{
  "dataset": "microscope photos of single blood and bone marrow cells",
  "train_examples": 194171,
  "image_size": 32,
  "stem": "deep",
  "loss": "cross_entropy",
  "lr": 0.0044,
  "eps": 1e-08,
  "max_precond_dim": 512,
  "adamw_lr_other_params": 0.0026,
  "lr_schedule": "linear",
  "warmup_steps": 970
}
Rows from block 5 of a small image classifier, named by matrix and row number. Rows with one number belong to one channel. Each number is 500 + 50 x the weight over its row's rms, rounded and kept within 0 to 999. All counts start at 0. Numbers have three digits each.
After each channel's rows are labels from the 100 images, of 14976, where the channel reaches its highest value: "responds to" is what is common among them. Only what is clearly more common there than usual is listed. The data: microscope photos of single blood and bone marrow cells. In brackets: how many of the 100.
# convs1: 3x3 conv (model.blocks.5.convs.1.weight, 128x128x3x3, each kernel summed), inputs 0-63
# convs2: expand pointwise conv (model.blocks.5.convs.2.weight, 512x128x1x1, transposed), outputs 0-63

convs1.55:469578434535570570498395544487568467461513472449455485489613516511496611468526430537574489520517504504411537513429584462513447451485629486415452473506452440465516475481523450563616465550424460
convs2.55:467519439505470493431514485491498452642466522449529496496486518506503562442472471417346452490492447490494527454512485478511511496453491502528496429488487527472495567458480490482589468451548413
responds to: smear: peripheral blood (100); cell type: segmented neutrophil (75)

convs1.68:464471508498491491478630502469391516556485409576503564519517511451469447425473528479548537570579548520538585444538438572554543531569403463464496523456534422410541548511592501427549523482471558
convs2.68:451428478511493511565496487467504443461619560470488496532529537544468559524560547468525538454271537526491471470430551434510441516532511394496457461488553483438489440585501579474488523511516578
responds to: cell type: lymphocyte (35)

convs1.69:515608476435433513542535514519511495524492451474476544493495460599533545445463533449481493617511501488572492468473564592471400482564490477453385521511485527606562517522438468456537544550419499
convs2.69:501525481506545763466501497532447628416468497464560506506544497527606443434481529532297540522523619495532511519451415505396516502448529458472569516484486467560571460581523519475609501471534513
responds to: smear: peripheral blood (100); cell type: segmented neutrophil (77)

convs1.76:575452528568519491515523517465512519566474527393541480483515473542466538453389409427557512420494552484445436445418509479576548407485529538503492473501512523443491682467474502581488463507511438
convs2.76:552471504514526435457504488536611545543513515533554490512377571529510454547497432478614466448354415516516551414407478518639429499520466570578411454404468518450429422522537538445403419461495554
responds to: cell type: segmented neutrophil (42)

convs1.87:477472515443472484505438510503588558602470475550524468608524511392511505440474423549505520572561536448596411469495522521522501472477454528508518568459536474466512553471463586473545462533518590
convs2.87:481480477491448612456406460482502510502494562472488515458374512513404528426523425481528668513526432483536505477554461513454455506516574498534506499428471507479409503506570484493540484480436617
responds to: cell type: erythroblast (33)

convs1.98:464513536497501515526574393438493504496533582573470500490468491581450571539548581460577415528459529506518491537474539482608488525509387460481500577537533433438591411499503603366530485424456447
convs2.98:461519399509599447487516473409525622457538504436456508503454502501489455573495502414422567562559448481491518562402584529540490506463500446490497496470523498431505498550483525445497467542518599
responds to: smear: peripheral blood (100); cell type: segmented neutrophil (63)

convs1.23:566509491524440565411479494520525497534481435462500493551474441407468476446563467490532497647483452590463489421473507486485370504538496444431470419470467512552632500549519488469592504552461567
convs2.23:503439525454557474428543478499441419459513456494462464470435459550576442492504493469546482550337402452531398526432509548542564510492530585467433424408488498745485426526549450510449464498507553
responds to: cell type: artefact (28)

convs1.17:428471500557448521471552539424497469499585376458475412522610474478595492425490443488427446577544466520477409494526522582425464551522507558416500453509495512558520470510521431488507525478514545
convs2.17:468532499520577571496476478462540492488442578488558510578423541527575551522500539496478511488593490494390543500552546458577494458557458523527481442446481457508470436531515545498525420461583473
responds to: cell type: lymphocyte (39)

convs1.22:476523482525536570521513504510745468477461519492524454518476552578531537501457445544549535491359530512595455558529463554483486504492528431497470465439481407515463504521465493554484414545496402
convs2.22:509614464538435453528491511516479479499411457503529539496480446462510453471459526418441503518552429498530503460497524510473494464527482527533446491465487465510481475520500468444557529479496528
responds to: smear: peripheral blood (100); cell type: segmented neutrophil (71)

convs1.43:463491525478534582372527413500540521494625522487503466534553464614528457499573588438556399492493412542567527509416457517557585474511559488444458457486452506546470434548515448457532491572479522
convs2.43:499631522491518542467528505497420568435551478470528507488566480481479493446511503529599550545606499495590468502488576476515512484537429522505472526500480499525552486556444494497435542507603607
responds to: smear: peripheral blood (100); cell type: segmented neutrophil (68)

convs1.49:572512548582490552504473563476482539552427454578466479509467426579566437585453441526505464500584469522562544535533507524548386512565518546536494608478520444459447518573541514444513481467485451
convs2.49:527547489435505493660542479496333579534558543550607537454485514474473457528576499558538504536471494445554554456549417578492402539513473520575473518473466535514482517500505439487400465439464519
responds to: cell type: erythroblast (42)

convs1.90:441484453514503446474396581587493474516492439539443510500478464386513406469407485564536475588537511555517548493465391519446507556461361433401504414456540476535512492526497485523443591533510532
convs2.90:512476493530572607516478493492549523492557525421524491514456491467410395460498506471454559499482478499495437496531463533654561480464469625464504533471497481445511429454540470507463550534490481
responds to: cell type: artefact (26)

convs1.75:478434493493526504426480475503511497539429411526602528434564498470609518482524484548463545367401583466432503497607531509484552436397443473482510462416515516464484460469462489442509537475446500
convs2.75:564529421515609418526517498505445515451457477477499459433666548479395426494507536588607398522634465595605496527452415469539475531446535501490462576477537515440512453405487406506427546504504508
responds to: cell type: erythroblast (40)

convs1.7:479473405449519532479485466541507544577545491493535437487487519442500532437473485503563554494544487465525420500459514527531460517496311447471536492559483537443575516593494502431510553525441495
convs2.7:530483511561438441511520485449466524544410516446451503564617508527491553470572499519531524478457614428521449521468524451527490475582561414515588436517436537423542384456476485523496434493505450
responds to: cell type: lymphocyte (39)

convs1.44:497466473459499496521486491521577478554519475467470495542509530542471656510535392496498476485664517429482552513456456499463413439428438433485448519508456584446549512417500479469435406508438533
convs2.44:458506508485545389523578462482477562595516493487581496457460517510317527536469481517489526449468534475482491554522553456410518502556495399490488477524505484507527484584433477455643486444470471
responds to: smear: peripheral blood (100); cell type: segmented neutrophil (74)