From a checkpoint of a small image classifier: activation silu, widths [256, 512, 1024].
Rows from block 12 of a small image classifier, named by matrix and row number. Rows with one number belong to one channel. Each number is 128 + 32 x the weight over its row's rms, rounded and kept within 0 to 255. All counts start at 0. Numbers have three digits each.
After each channel's rows are labels from the 100 images, of 14976, where the channel reaches its highest value: "patch colour" is the nearest of a few named colours to the mean colour under the peak. Only what is clearly more common there than usual is listed. The data: microscope photos of single blood and bone marrow cells.
# convs1: 3x3 conv (model.blocks.12.convs.1.weight, 256x256x3x3, each kernel summed), inputs 0-85
# convs2: expand pointwise conv (model.blocks.12.convs.2.weight, 1024x256x1x1, transposed), outputs 0-78

convs1.244:130137133118191155135140152107175125143143132118133033081064145082154121125128147138148105181216132139102186121144197131166143125127117139201106095145156077124089129097104153103114148137122133107077137155124135109161154180125163137130120154109117167130119133
convs2.244:138119147150163143107125142109177180151201132107144128073160175091129175171113176182183140177114181106120117090173181113167121173119159114080158118140152156115125181159180187147097125118108146143177192098122127096190133118111135185156128
patch colour: pink

convs1.118:130176134143174149115094175133144134110027068113096110111116140078119091101118059111122097127139108109140130104151096131160164150116149113121023126172105101155134086157090079095107113109078150130171130114144107132111171148211115097098179118155091090171136111
convs2.118:111116133133168133110130087102169169157194183099153108044156180091117161149108158168170130162111181129126109067197172099173132163128137116065153116144151133104137153161163171163068089114120113101169154120118120140175115124125142171144123
patch colour: pink

convs1.6:088099151101115141128122110148172135087111115149102211150119125066137088155171116089149076183118119137153145146073105108095183073133146026148104084176101157167135140144081096144100131102130123111055121155144121142103144120104071137151098072174173092088158131
convs2.6:144124118111098147118134142119070070106073106138119136183065118137135058093068099078094110064105108149120133140167077122125124101130087129192033097090144094109109065117080095123135134166132109099093119166116125135087158102145111081119128
patch colour: pink

convs1.26:138101094089117178113092126123111133091087139144153097141087121112130096083134131131124226124119163162140182152168123107136150139125127056113076126126173124067128150126134111092083102155103120127108102129091111144157140100020133118140082115114127110118142127
convs2.26:114124125152178117124147145156098074152128094129137162098149178097136099214077170125110130111112151089100103172173081121163129126108127092158098100131127147159141097139154117165171111122104118149133108133093084061148166116188124113140154
patch colour: pink

convs1.201:117142061121125179157132103098155120092106077119100172136196152098091176164102134071123127113105103090129145114155126075070138116120129127132101105129132157097123106125097065113127111119168127102094103099106147074125124142088076078220162208160090107145118086
convs2.201:111147151196105119102083096145094080118103061121115128092101111094117117142195106113108107112145090114131124082177095082110117085170135158085115100125118141145129102098131100104085138112129170147102107144123038132112098152114173123131129
patch colour: purple

convs1.88:151074131145098149119163133120100102178141128121137131125126088190145095138135020112091169124122081018105165171147132147105128155148151110143133145141150127132115158161189077163133124153086065133138104093149115151127229124076206078123143176078139156078095140
convs2.88:109156101085155129153131182000118120129148104132130147159130142185144123143093122117118035132101146137144129085207119177119118140071129138147113168126163092130158138145124137150108172128130124000134143123129169135136118117138000123116128
patch colour: purple

convs1.20:117105106045150129186073150137099139119121134094098057141081138089076107114112122129107121156125098107105096132104101067130081110087081127158128124107083143147171135104130169122100172093149090158077116126169125156155088129135073099134149140103128120097072154
convs2.20:106121109152119107113097175083154129131127124141124122176180107129139185183184183162143149153136111138136159130255151134122120120010145120194187162135116120140110224140182129109126163138150162175146198126118124150136123137145133160141158
patch colour: pink

convs1.179:032103073110107139157080151119161134135127146136123047119104117076109123118167096110187122143122112140128153103179152134160080245072102115088130104113153128131128157168131076102063172171130179141051132128117077108091060094085099127092131116140138076151109149
convs2.179:131122124138155151119153125131177191122169096101139154105163169109129164169111178177175136172108171097113103080219187106157131191084165115097170095154112131139134161154175178162097127106092137087176189106111120087173120118117104179159127
patch colour: pink

convs1.202:086143127132115122130146121142163074127096149126119184117171162100141161137122107167093145154180068147096117180123100082120159072113167176131154143113104056187074079153133138108145127088156148155167132133135141123106148108219180113147154120136072102115116168
convs2.202:119102143099148135149088201094151140138134093143129111130162147188133133161057185179164054152124172138125139070035160177113121149089129117099120135113126130111133192140186165118066168131088109113191153109126092131163090154103091167105127
patch colour: white

convs1.167:160045110119115153128156091152166128115188115136125116130078132157126107084157095162146143161099085108169155176174170093158057177159183123154126140083130148130126145170158166142141132087133139127149099130113147133111131060112123139178088119131162150086126128
convs2.167:069165077101170148127173139135134117099056212151112133136138209099159122197074164122172019155111135167139123123149137121106137152078156136114103145152176069163135123133177095180130107111140117104171159079142151136179096075145082173127170
patch colour: white

convs1.223:134145140110151141110132097124127144106154114134107143101147121172090109103103194105114118100109099142143117133080163126076133210116096115127103137114204255115148188141137129161136142138117089143077124145140116081107155117061100179130135115081104086121157098
convs2.223:149107139103155139106185114116162152107182204057166160130186162158116152159137154138170131157129143108086125133175141132150122167096162096140166073163122138129058150158151160136128098087093089097154139059130113083153123081138140151150124
patch colour: pink

convs1.166:092129151093149109175087062118108112121170187074090179136122128160128142086149117196124118137146082124107116081133098126099126129148094118141091101130103159119139127122144129130156106134160173092145151105172135136112108061093126156121111177134109177149071076
convs2.166:155087113116175137122132108125173164139177106089147127112160180113102179185096161170178131178106194111108100094216168117148111194094118094093157077121135153097114153173164167176100088076113092098174183120108119133195122140117123179168112
patch colour: pink

convs1.120:175119143160034084092134104114110109183096123122130085132073150190134127112126102164106172150136120087128184169132109170106187148090146133153159131150114128148143097156111126098155183087158167084142123132183140162116122203116136137152127147128137102131122156
convs2.120:124123130166168128123106110202093069110176250136147119131154149127144090174147112100086197114108167134124131057147058148150113150068146124123094123150128137118136079148170114147064109127144107076136082157129074146149173124113143111143133
patch colour: pink; white

convs1.182:114153118148089115120095128061087110091149092164130060094151116068149153109121000187105151155154133120103057158045144171139161131176138164109185155213148127135119136162124107123142122164155116091172156151117087128169109145191166128161135144104121142129145146
convs2.182:118126118094142113080161094062116130162185113108107111143149125111106113081049115104154023156098131109141127163170140101108140210110117099083073119139109144138116152114125187145167122107115115060132184120116077116152097125132000148100124
patch colour: white

convs1.224:123118085167153128034108134168133103179102115129126121135059134094097135128154119101095128170097118156161157132167089057148171095143078103109096142117078099213190064138103168144137101129135112103147128096162195124159180132153165155155120120191058104129133140
convs2.224:117137120122090153138165116137091122125082134152127120143099089181100113105186095097107144120121132111138142140106108175130176096125111158131116146085122138112146147089097066086140080140138128090081087148117177165083140149106118109113177
patch colour: white

convs1.148:117139149156153093084156123120124076126128156136129156113069140059141077144077140112181177132102131110103112150084126121162057096157135121168110061142149139140151185107097146136109144071136144065138107111087110118101162141105119119127120134112134087154124157
convs2.148:104174126087118124171119183039106096149153034137110144161112124204139087097099129118120028098113145135148156111020096176096154157123102152068072140090158113107142088097119153103122153125140103052140089142119112120160070150151005126098140
patch colour: white

convs1.146:231139141094094114102164160113124138152066147142116180081138157104153105154116142070108141153106134144109161129134126102164130091139144128109133110178164071117119183103109106117135157150135138139046151139095132170218130106071121161125142070198099094147128164
convs2.146:146116135148164138116141108122168164132196071115154147081167186122126179171127177171176136178124195121117111096232182119161141198097135128072169117130126134118104200163180182152105123110102103113185217123113117098188152125142084179153125
patch colour: pink

convs1.131:164150125130083120148143125147138140130051148091172159127057121133132103104115134175155149117095088131190096164141148149110084091092114160160111109131162114098182191140118124120077082096112148152089167147119095100088066155174137107132097187130168133091107125
convs2.131:127108123142129124109150095177128113123159142144114098157110132127119122145169084150102141086117115137131118111200123106114118100120150132086180140128112169138123110097104131133106113134140147066132156116124110147128105152094193105113140
patch colour: pink

convs1.122:137159072092085145165171118134132139072128137113140135134107134091078107097188126120108144094162100131080130109129123095108111129100117155184126095123115161112152172124132157128180150176064082101142091090148144118118205059051092094111101110167187142126139065
convs2.122:148137115141165145121133113148189158133154031109157154150163147115125207213142189210173104192139166129116099137196178096166129175127155144157205089125121185147133177149184150140140108092138146078187186135099182122167143132106115184197139
patch colour: pink

convs1.30:089175100152157153146187122067118094176130165113162129174112159120137105179080108137125146076150102123105166089142139129153058122127181165121153046118120120124156100189098107181123086078129111095110140085125107159113136136113135143106087157055146118096127132
convs2.30:145131127101144124111103160110113120127142199123135114255142124184144121125134127118117172118118108134163117102158088159126119122087126149188093145130163121140142115150132143123105171137136131000135132127137163163120123127155088118093146
patch colour: purple

convs1.230:147055088098088159088146104152135116141201136086107109116187154160085075147142111094101174163164117065112119122073094063154146112086140085164108079145085090111138122132151148096107105130105089101106125110089097147073117106132116169110118117145105069066135089
convs2.230:109143074123122127137146197109114057092198119149114103161137107126165114113128143141134169119125163121117148111104098122117130141164166133067071144099113116142144169110165153123092156169129136021163141101140154114160123130120059151147152
patch colour: white

convs1.100:147080124118122140138129146144123101074104153104120105163187110094096093127083121129208118169137124136125167091128131142151104124105129166078116165138110159112224154148057127112164159118141105115147144133093156140128129125158037184177144140098189162092167102
convs2.100:158118165143149129105125094135160161130199149120134137173171144112119158117152156153169092174141167133131135087190190110126118182120123132124149110124134147122128167122166188134090112135126122001166213149118089135173125139124108177111113
patch colour: white

convs1.246:139078121121098080085207115132133143065177166134171199121108058203100098138158156138091157093105080136107161162141113117169103101171145101088151157134123193178105140138107162151090190120116131131143129118121132108080134096120147164152155134102154140108119132
convs2.246:151124148129168125118149088090142146109163169132123108157132188147152150165108167159138150128134165108114161134109120132137180114090121155251163132152108143135137101153125145193131113118114128047138099132100191109130117117151137117141164
patch colour: white

convs1.208:126109144088181085099118097129127122128101074122171095097137100110150099087116056113116181095191079112129093175067088154084123165155121093185127143106121132096142126133146165103131094074127102174112110154106170174061120179112162093126175206103142163119097124
convs2.208:110098135089145109143087133109119096114102039114112166175145128183148122099121105121127071128119114109137179164223119145091130133083136135117121120110103127113155125117128099129171112122104101008133092108158139097131121108092030129131138
patch colour: white

convs1.43:100137155176147137181118182209143140129129149183139165143125128099095118163111065142133118136172157140131136137092117149131127145171170176138094153132117130124193068163134121141125164094130085123104191149168095160103131099166140139123152120135137213122109164
convs2.43:119122127136169126119123112112189173121169165116143120101201173090127194176108192195183132188125171130116125130109174099147129160092128116103190131156130130127127195154178164173131108122122114079186153129127100127181130125132121183150127
patch colour: purple

convs1.14:203202157117141123153120120099138074148080137091108154099118137129138125171151170124136074120134127205073105146099129103126201095141127187205145147144064125220114094125132151110142136080147138116115126162104096128147124149143152133111120123160139176138075137
convs2.14:125147142193063134100127104126102094116093099114143128136076036094135093063161076101126118078127058123136143117109093111144111079097110127088097118107127117108116132120062132064115087142141139145089106146138112148074107159092096103131125
patch colour: pink

convs1.5:123115132123140120134174098134107142079086109112160126110092056076124172150129056122162065105175146058152122103108145109149080131141110109103128079094071141094167144151138096147074114172085155185166148184125089124121150097167169087108115163108196085104134144
convs2.5:120116146092111123143133145094075088153132050107150127207074101188106066080106089093089130082130111134129126121093088180142171124067124108164060140100146145088135069142088120080128137093122073086097111133138146120101132139138078096132096
patch colour: pink

convs1.29:117172149107089089100142132118162149104103144128151153091126065086170108123160110110161093078174131102152075069040151069129077126120057142131166122137090076086129092160128112112095139150130157139196155169161097127105087126149149129143139132084134176137124160
convs2.29:133104153112163120113156107148084101127169146151115097135085148131111063065141072073117129090122133117124139145226094137133147137106129116117066126142121146139132083125085139160157122133138107033089129132125118123120104160121110099142162
patch colour: pink

convs1.195:099094101144114086144136125082101130136131101114134131049096150172139120119078130105115096118169152130097120176173097158088154084139162110176169152132127094188118133133136087163104154137163112159092104116114174182151102138147181134170143166111110121106185133
convs2.195:133111097136060144150102137152084112120085130137142115140094065154108070040129071086080169080121041134122142114095079172132137091097099100094066113068162126065113096141056108057118113136114108112091117164122136148064149122134059090120129
patch colour: pink

convs1.155:121039170082034119094142149150089116126192141129144133118124113188122073169140111137200120166116138203099098121103104151117100106163147118134136094161124140115181142107153157203125136132124110062111150099133094159145173124160126167126124124128170167145143098
convs2.155:133114140142168132101094072110168152133154101116139126129184158100135148189124192176175125155115185123112106132191147086150142185054145113041138111139117142132083166130189163145135103118118126099194161122127085115178138125155138183151124
patch colour: pink

convs1.96:102119178139137123129134163108155174147136117172119097176086101102090144140156102157151159103162175139125129098104172144167137139196091150123091107111121130150115139181132121136106120193092129103206194145172178145131104172145143114151129134144196109122111161
convs2.96:114113128109116146105123117114061056119142092116155118164085105110136059086147073070093120075113105145110122077211054098151118106179135108233044110101143124109151080150094079113091090127122135143088114153098142135119153122126167075141153
patch colour: purple

convs1.68:140134123151124133108064126127114076117056095150135165086080156167157123156167097136090095145079109181149139099124170079128095033100080102183197120095164155190084100110171151161140058147190107153144087094098140168122137147085155087157156161139131142089157184
convs2.68:131129114132091136143160185202093101115100125159116108141114097201126082079139106085104160112111142110157140142033094166112161107079089169170093146119122115123122068087113112127139145157127127099112100165129196168103141139106081089112142
patch colour: white

convs1.77:105151082117088135133122075167130118144137129136113131122107137156081147081135163145106105112102117147073094143213100175106132153121149162185118113103123131145108122122101127124166138119183121122131087109096126133167195114105124101128137190080188121113179114
convs2.77:111135107197106136128130166126099078120142051149124105083091109103122095162176117106112081104132134105103130012218097113113122129149130127100095130114101136140106121111111128129026151136126163171113159104127158124121109142127094120131137
patch colour: purple

convs1.133:122128119128166161177117122147127126094073146102112187105140150084136108125104105097105140097075144136163077131201148171141093182141148128115095117096170083152101171144128103092091127122149135129111160128148161112153137141237109146143138073164122120112142127
convs2.133:120108083114132140112138129127126140127245176136135087076132181115163119149127164121155116147148212154144168065229139089152083194121147132060075139153162087163164131139164182140058166138146117124154168088110113101160108128119128167152182
patch colour: white

convs1.143:163075104129160100083100117148154146145132155159116169194117139157165177118135087132083082139091148097102117142121144148109137060108130153118144095144112038114093142090119096118176068129129146159144157098113039134137177118116108161115116148148089120138127115
convs2.143:136107132137159145128150106144183187122197109097164139064159169117132182152117162184173150174125200137122125104194189117165140177106135112071182095127130132116108157168183198144101109127098117096171186125112127113184155118128081182161132
patch colour: pink

convs1.180:118074063136104090120168124118147152108121141149146133124112143155168170085159169159105229086149144168134199151117166120178165086176141131125166094086088122133140098142105120134108129075069165119151159125098148113151111221063189205152082111169130147123114163
convs2.180:143108137159168125092123091098190194138115195128135125079168155048126201154112192197157147182125146117122125089117172075170129136122154115103216124128142128127113190143155153123092085130127146089166134134132095127142151116124144184142130
patch colour: white

convs1.209:071129094134127104107134161146204199151093149132123059073104092104124111169150154115136113127081169101114083102152121126136131089102127157086152089143096166169125085141111112128101112176163166180087159163166105107123155105155135179093146126106124080134128138
convs2.209:111112127157110130100140015128135161165191158094155115130146132092119123131147122121166131147125155139124147068196141088153117154151141116122135101126115150113123139132140161134069079126101120092140161131113084128156155130148085139135135
patch colour: white

convs1.190:088073049074198095153119157122133111089121178131108157140089114124124144085178051093106114099154156138141135089166121085096160105080101121183163141131064111150133099111132083114070137127115152122119141131157106144133121097085113154143135098096138162148075155
convs2.190:141125137129155114119109189155122100142175179142152125088188158117124107108122144113149235133142210099122104077142119144137133190095116133106111133159107138101156129142160149136096154127127109161151125137135143124159129135140072150145116
patch colour: white

convs1.75:150116178154090162163114133165155136172100137147155114067123118119140156159040093118070101189118137118143124135130125128140115161118058131179129141042217163140029176161187124132067140116134115100100099156173087135146098117149146079124157119143155092115099162
convs2.75:127125151124113137166099080088083060137167123130121127151089132142130047122073075125082070094139126111113126129112067127096133132145109147121099121111118127107092073115103124093113136125133113049122114136135058124114121105148059099122124
patch colour: white

convs1.170:119098119145113119129133185164154095110173129114091181170145177150095168193169146169167175058115139138162105136171137146123179159092074144068131142167101165092141136151102187066077127109145138140138096140161094073102167163099108098103141146126136111150129113
convs2.170:132149100154164136142125134139130092075205056142112115018130150151163112163161154148113129097132206147150131125019117139131096151174144151089146162166091151153156096107161148183097137138132121189156129125155122106174124133077172149137129
patch colour: white

convs1.12:159128077127044145082147072090094118144150154140095151185116100145159111121124149107120103112117112137117180127148109090130156148126113126135097140169131197095123057110141102121131140104170141137162114163166151104135069108062099096161140095151115111104106142
convs2.12:112114133131155125128133112142194201126140115115132138125187153124115208173127206189202136203121158107121108084204197134130143186095121114130208122128115125120114193135212167141098106099133105119193188106119154129192146118140135185139111
patch colour: pink

convs1.126:094168102125092155137088089082121105156135154137131155078137100143146050120122068179104105126116121156161141121041074113080169113164129159149143146099106098158112148112093144168130131119146139057084121138097108114164111111111144129112110099103146139146099158
convs2.126:123128129110113135152111120140075080114099123128127126151126118184105066080120087078105162091133102138115146138048077176116123122076132131087048138120115134092123072132104104077141122125111100071101086103147193157099146130116078072112129
patch colour: pink

convs1.205:145143190097138088191192100178045118117149150132133076152119119136131124091093130151140081194092124183108141091006095124142152129144105124134042117162121162093122137139138161110135138081081121154106116137136126121146155152094096125140133118168134128146086150
convs2.205:159117148148172132108136111128189172134186123123136134077194181104128200184135177186176146203117194103107098106238187109152139180101131125093210111141124141134109193149188178168100109109105112129184207121118149117179142105128133200149131
patch colour: pink

convs1.132:168149128120116130130123104105150116113182139112181122215108104141144066096100120109120133134090106088144102150174109122108135143138100158161160138144076062144115081123169165145159138138124144135091171117167127113147153146126085083118078154129119112142112120
convs2.132:095145129074137128137130103085150156144156049119118120190159098186165124080121143121162055184111146143141150158122155159134114175104102128146082138105173110136157173128166155098133116154124109042176146119110139114150123152160072160098156
patch colour: pink

convs1.7:139098141143096093139106093091182127137120133155137105125129112074156109161121096072156090112112166165108099081110129131164146166159128048129160100163112112087166145104132136093115136154108093104140123126098112137113098094204133177084137171196179057142129137
convs2.7:163096186073162111139123096118101077179117190162152132103147149148134104092094117113106137115140113159121144139182091153112173141031073145163108164144152099115123106140135111135128136140114086077139136162134121143141156152159125105124093
patch colour: pink

convs1.111:118174130154151119115142100099167133143102126120170132130161101150138140122138141166148112153148080136155170138129170124096109094087102132157121155092109222163162154141150134121125181087150133172068098093129117168086191189156122120113115114136124069108137121
convs2.111:123123129127173141111121121110180157120182100126142136100174192129129179183133178185184156179127178116110105123204180136153125191118143107078173122134129126128111202158200204160117121126109130103185187110114119100193143135134112193149134
patch colour: pink

convs1.97:118120164095093093128129140126137068147180098133152149182104095112142110168129065137107115152113056130109118134103197118143255179138166133124191109123176159110077132158137119097133152167116113136144157077116114172133160137119150166096097101151168108057145135
convs2.97:127140107116165132127118181003158143155178101132137146175164160161149150154082143144155059167105154161128149078155163158138117161132124089173132141140158112125144162162160182141084162127116146061154202112130147106175105119150000176121143
patch colour: pink

convs1.79:147096108126080147115124108099111127152136082113140088130098058100165101152135126079123136072092091100148136169141155115131152139142094111178121116083145121059123132111150066139117085156095088151121127131154137150110133139180151136129132143041118101143111179
convs2.79:138131127134134116155112146133069089153088084165140112125093120160121089163106090108087096084134123122145129111113078164111146088093112130152085132110142120101141102137097086127134149134116107097112093154149098152079154123143043097126116
patch colour: white

convs1.66:119110120117164163142083160189131159175076154138152177164102119135120103098105131180124164169157080143182119154178088143103098130150174153187183083110118105150110152219140215104116110109153128160174093131133156177124106204129141095190104090128156078131115139
convs2.66:126122128117090136127126115139086084132043115129129131119071082114130091072129068079062133070126060134128129155023076105114132054125114126158101125101135123119134070113054050093162122134129126135053037140124117129049139135127136054123125
patch colour: pink

convs1.62:033127164161154208103104110164119116109077104118112126105186113090127202202150139129135077181145119125142134100140143160172110078141127116102119137157141117168096134108116118111137148147135163105098167116117186124114132138142075137142156127142137065126184120
convs2.62:181111176127173129117108134123147139149178221132124136143145187113107127157103165154158129137147197109130127064150134109124155199141133128192151123135108146129132156135166167172075147141122142064181169171132065106177100149124081156128088
patch colour: white

convs1.156:198140123157230149164158142155176126101114173129120096123120089099142130126111077165165078127109165194167093110093133126080114137126098102083090139085119120112150198100055144141117189105180140093116156151091168136093127088126118149152151136155108080133138113
convs2.156:123127114166134138108127094159176165115146139106129107062185142123119189156143160177147109192111173137115123114108187125152135161110158146080185134129132140125113191128160129147113085106137127084175165110135116122151154111139171168152121
patch colour: white

convs1.92:123143111163133174112074110123125121127156172140080100138140135076108164075075126156163154147104123124134114135125144135062031153122191202109122122148123113102139103126137136129107111129149138138168134153099127131113176144085154138163148143135077202122054088
convs2.92:190118120131136137120167029113110147114194158094154160130075113124140090115197115097151140100118155105108107146070144099192142173078156139052083097101124201090104130145133190104123069108117145117131206145103083100155185124132107142171148
patch colour: white

convs1.55:121162149123074127107110114087139111110074126118101125086082107123171134063106184146145122134111089123199147204087125088123120135161044123152099142119129153123129125098191158130098119169098131108163078175141136169133141129033146076142096172077145157146092132
convs2.55:136138098133100151136119162082118056150097047135137134170096077137123120109158121097136098119123090138183143129150117126092122113062111160073121153116157111145165131115110107093146146133146143000118164137126151124119159097128000108135153
patch colour: purple

convs1.127:144163149092095153095156121119136165127094147141146126108169118119147106150121109129065159145140088115131106154111116100163170152093107133165083160165112125111106185167165083126136107128146096115125109138131070106169121179073133105110118154110150065073136117
convs2.127:147113125131158154118136106143116117119217137128160109159121167047111116151135111109120222114120172140090108131144111087165126153145141070169116089108144128110101114186139164116132102120122132104117158116100079147147138110136175121121095
patch colour: pink

convs1.245:115169066148150131106127139119157117133113117112122167125142137118102129106139199119132148176112114085135164172141099143118092097092108146168114080134181095123046144132102147155109157125105120099067152126111123099077088109153076173104178112153105147111182122
convs2.245:116168116128081126140105148135085092160091087119117147155080094170128086099176075094078088089136082114097149117104095174118140092098108142110096128083143100126144090121092122076122161132123173176109109129115120065079085117159194086112148
patch colour: white

convs1.87:106057134105137156095193091134125128157157126146134146162159166134134082158135150076091107129164131116092127173140104128136153189138143142132109095125113132149159146160173097164128106133121081104227140165179135193173095099219144111118084170107109063088135158
convs2.87:134112139099127137142138119128060092138138116126175106135086120159169068100126107058085196063102112145118142124173070152139102119129068107130041134098119144085169052159108144116130100143115104114082120190102156129120182147131068080123120
patch colour: pink

convs1.3:097155100118095217120141167143196130153144140107139111101116160109148141116156214071144187164116098187152108146206137131132164114117128112102177092156130152224158106136130117124117194201107100094072121126091103164136140108187099149115123080099189158115251152
convs2.3:095102105102117161124120055135160164126175039087170150089154145116125153153141157168187127174118122139110101124103178095150133182095139116135129101115135147124122161151183178094132083103127099170167164117109143114164163113135142162148106
patch colour: pink

convs1.90:113054128078142113096095096087125133100079132083147111152077162159135081068146145090143145141092098093113109108109112159111140183147179103172123080123121122092180125102110164145154130136118088124115144119085163154112178113094165052150145156110172141084117093
convs2.90:105146147077129122143090181058137141169175148108126173195117129177136121143055124130125117122101177128130137094200138164123131144037077102131138126098168087114128123132127148114098160124123097073134171138136171094147092117136041143093129
patch colour: white

convs1.70:143116112102091140146101115145161101153145106108109134141108172138066077098106160066119098104104143125147084122156127090107170138117195128165130103126094152151125167114130152204129163159108142126169116132101082103115130088157166150088092150138121110119126116
convs2.70:116133125166097140115156188147071076140106035153116053125084114111124081133120099085088161092090131143142115120137067133120111109121105109118109140077159123094135075134132066072121160096149126156085085144099094139113096149117155071132114
patch colour: pink

convs1.250:119162142183117162086132136130136121123129092106127129174137161122090159143164091105129141210127138138141117141197155160150187045104127058107164150134131106105083138123119140172121154143102071081107111125157156129090091143175138116132085150135139228111144131
convs2.250:136134114085141138101116064115099123112149062116143095117066147090147073072131085090130101083139129162087114112052114084138104137189131118152063096107139124116173109145090129122122080142109112204109119127089108093123130128107172102134142
patch colour: purple

convs1.35:105148102098173173126096107120081106129203097082167176110158146150071112165105182094138077175121092201058146153141125156057154147139139072127140096141147108174144162151147169188151174105170046118070105083147122121118123109102135106142124114109120145094159118
convs2.35:125140110063097122158111169085126178108102000124103123139112082191129122047148093100146010130131075137119124170201156169097138118094134138119121138127134102121126123107117144109155134136140120178120151121125207113112100121118047125093135
patch colour: white

convs1.121:181147096144180170070074138139106181107186116102091149142158075102115082096074038127130144119108091097127108123168127122132180133076135121088094161170133123175128146112186118130169110130193097146137135159044143074127115076116134115154151112180130093092145134
convs2.121:147154145125090127131121124145079089141084140126152126154071118130112065126105093067090130088130107124099117153104090121120148089099105109091061102122118110103079071148099104098144107126104099085084085111130106123100134116181041069100115
patch colour: white

convs1.207:148071161146157109175197159141123178131059107168123181165113144052161182155100154106137119113172131085151094115079152106218149119118152151100108106096136133120109158144080026137126158159111187116182140155136108120155085190150136109129126123185135088145150130
convs2.207:175098148124148114146146104074120055127181179120137138062144144124062113159112148147131069132129169111134125091117113135131205186091102109126111108112082119112105131123149169116091122128141115145174183174144107159175119135168155148134036
patch colour: pink

convs1.108:114082139128143182076148079115119130097116127100091095163093139104123119121184099122168113105127104076119130124250116161138118079140124108166107124080169197092135095101123138137138151161124104153142124097081095208146119108128096150116148116114115148080110145
convs2.108:137115085137135148100126106190170140130196008136135100157154102118106180092189123130160198180140138142142142063086140105138105140123157130092154117174121154116109170116165142156058136115127150204121186123125118128165118143097063171158169
patch colour: white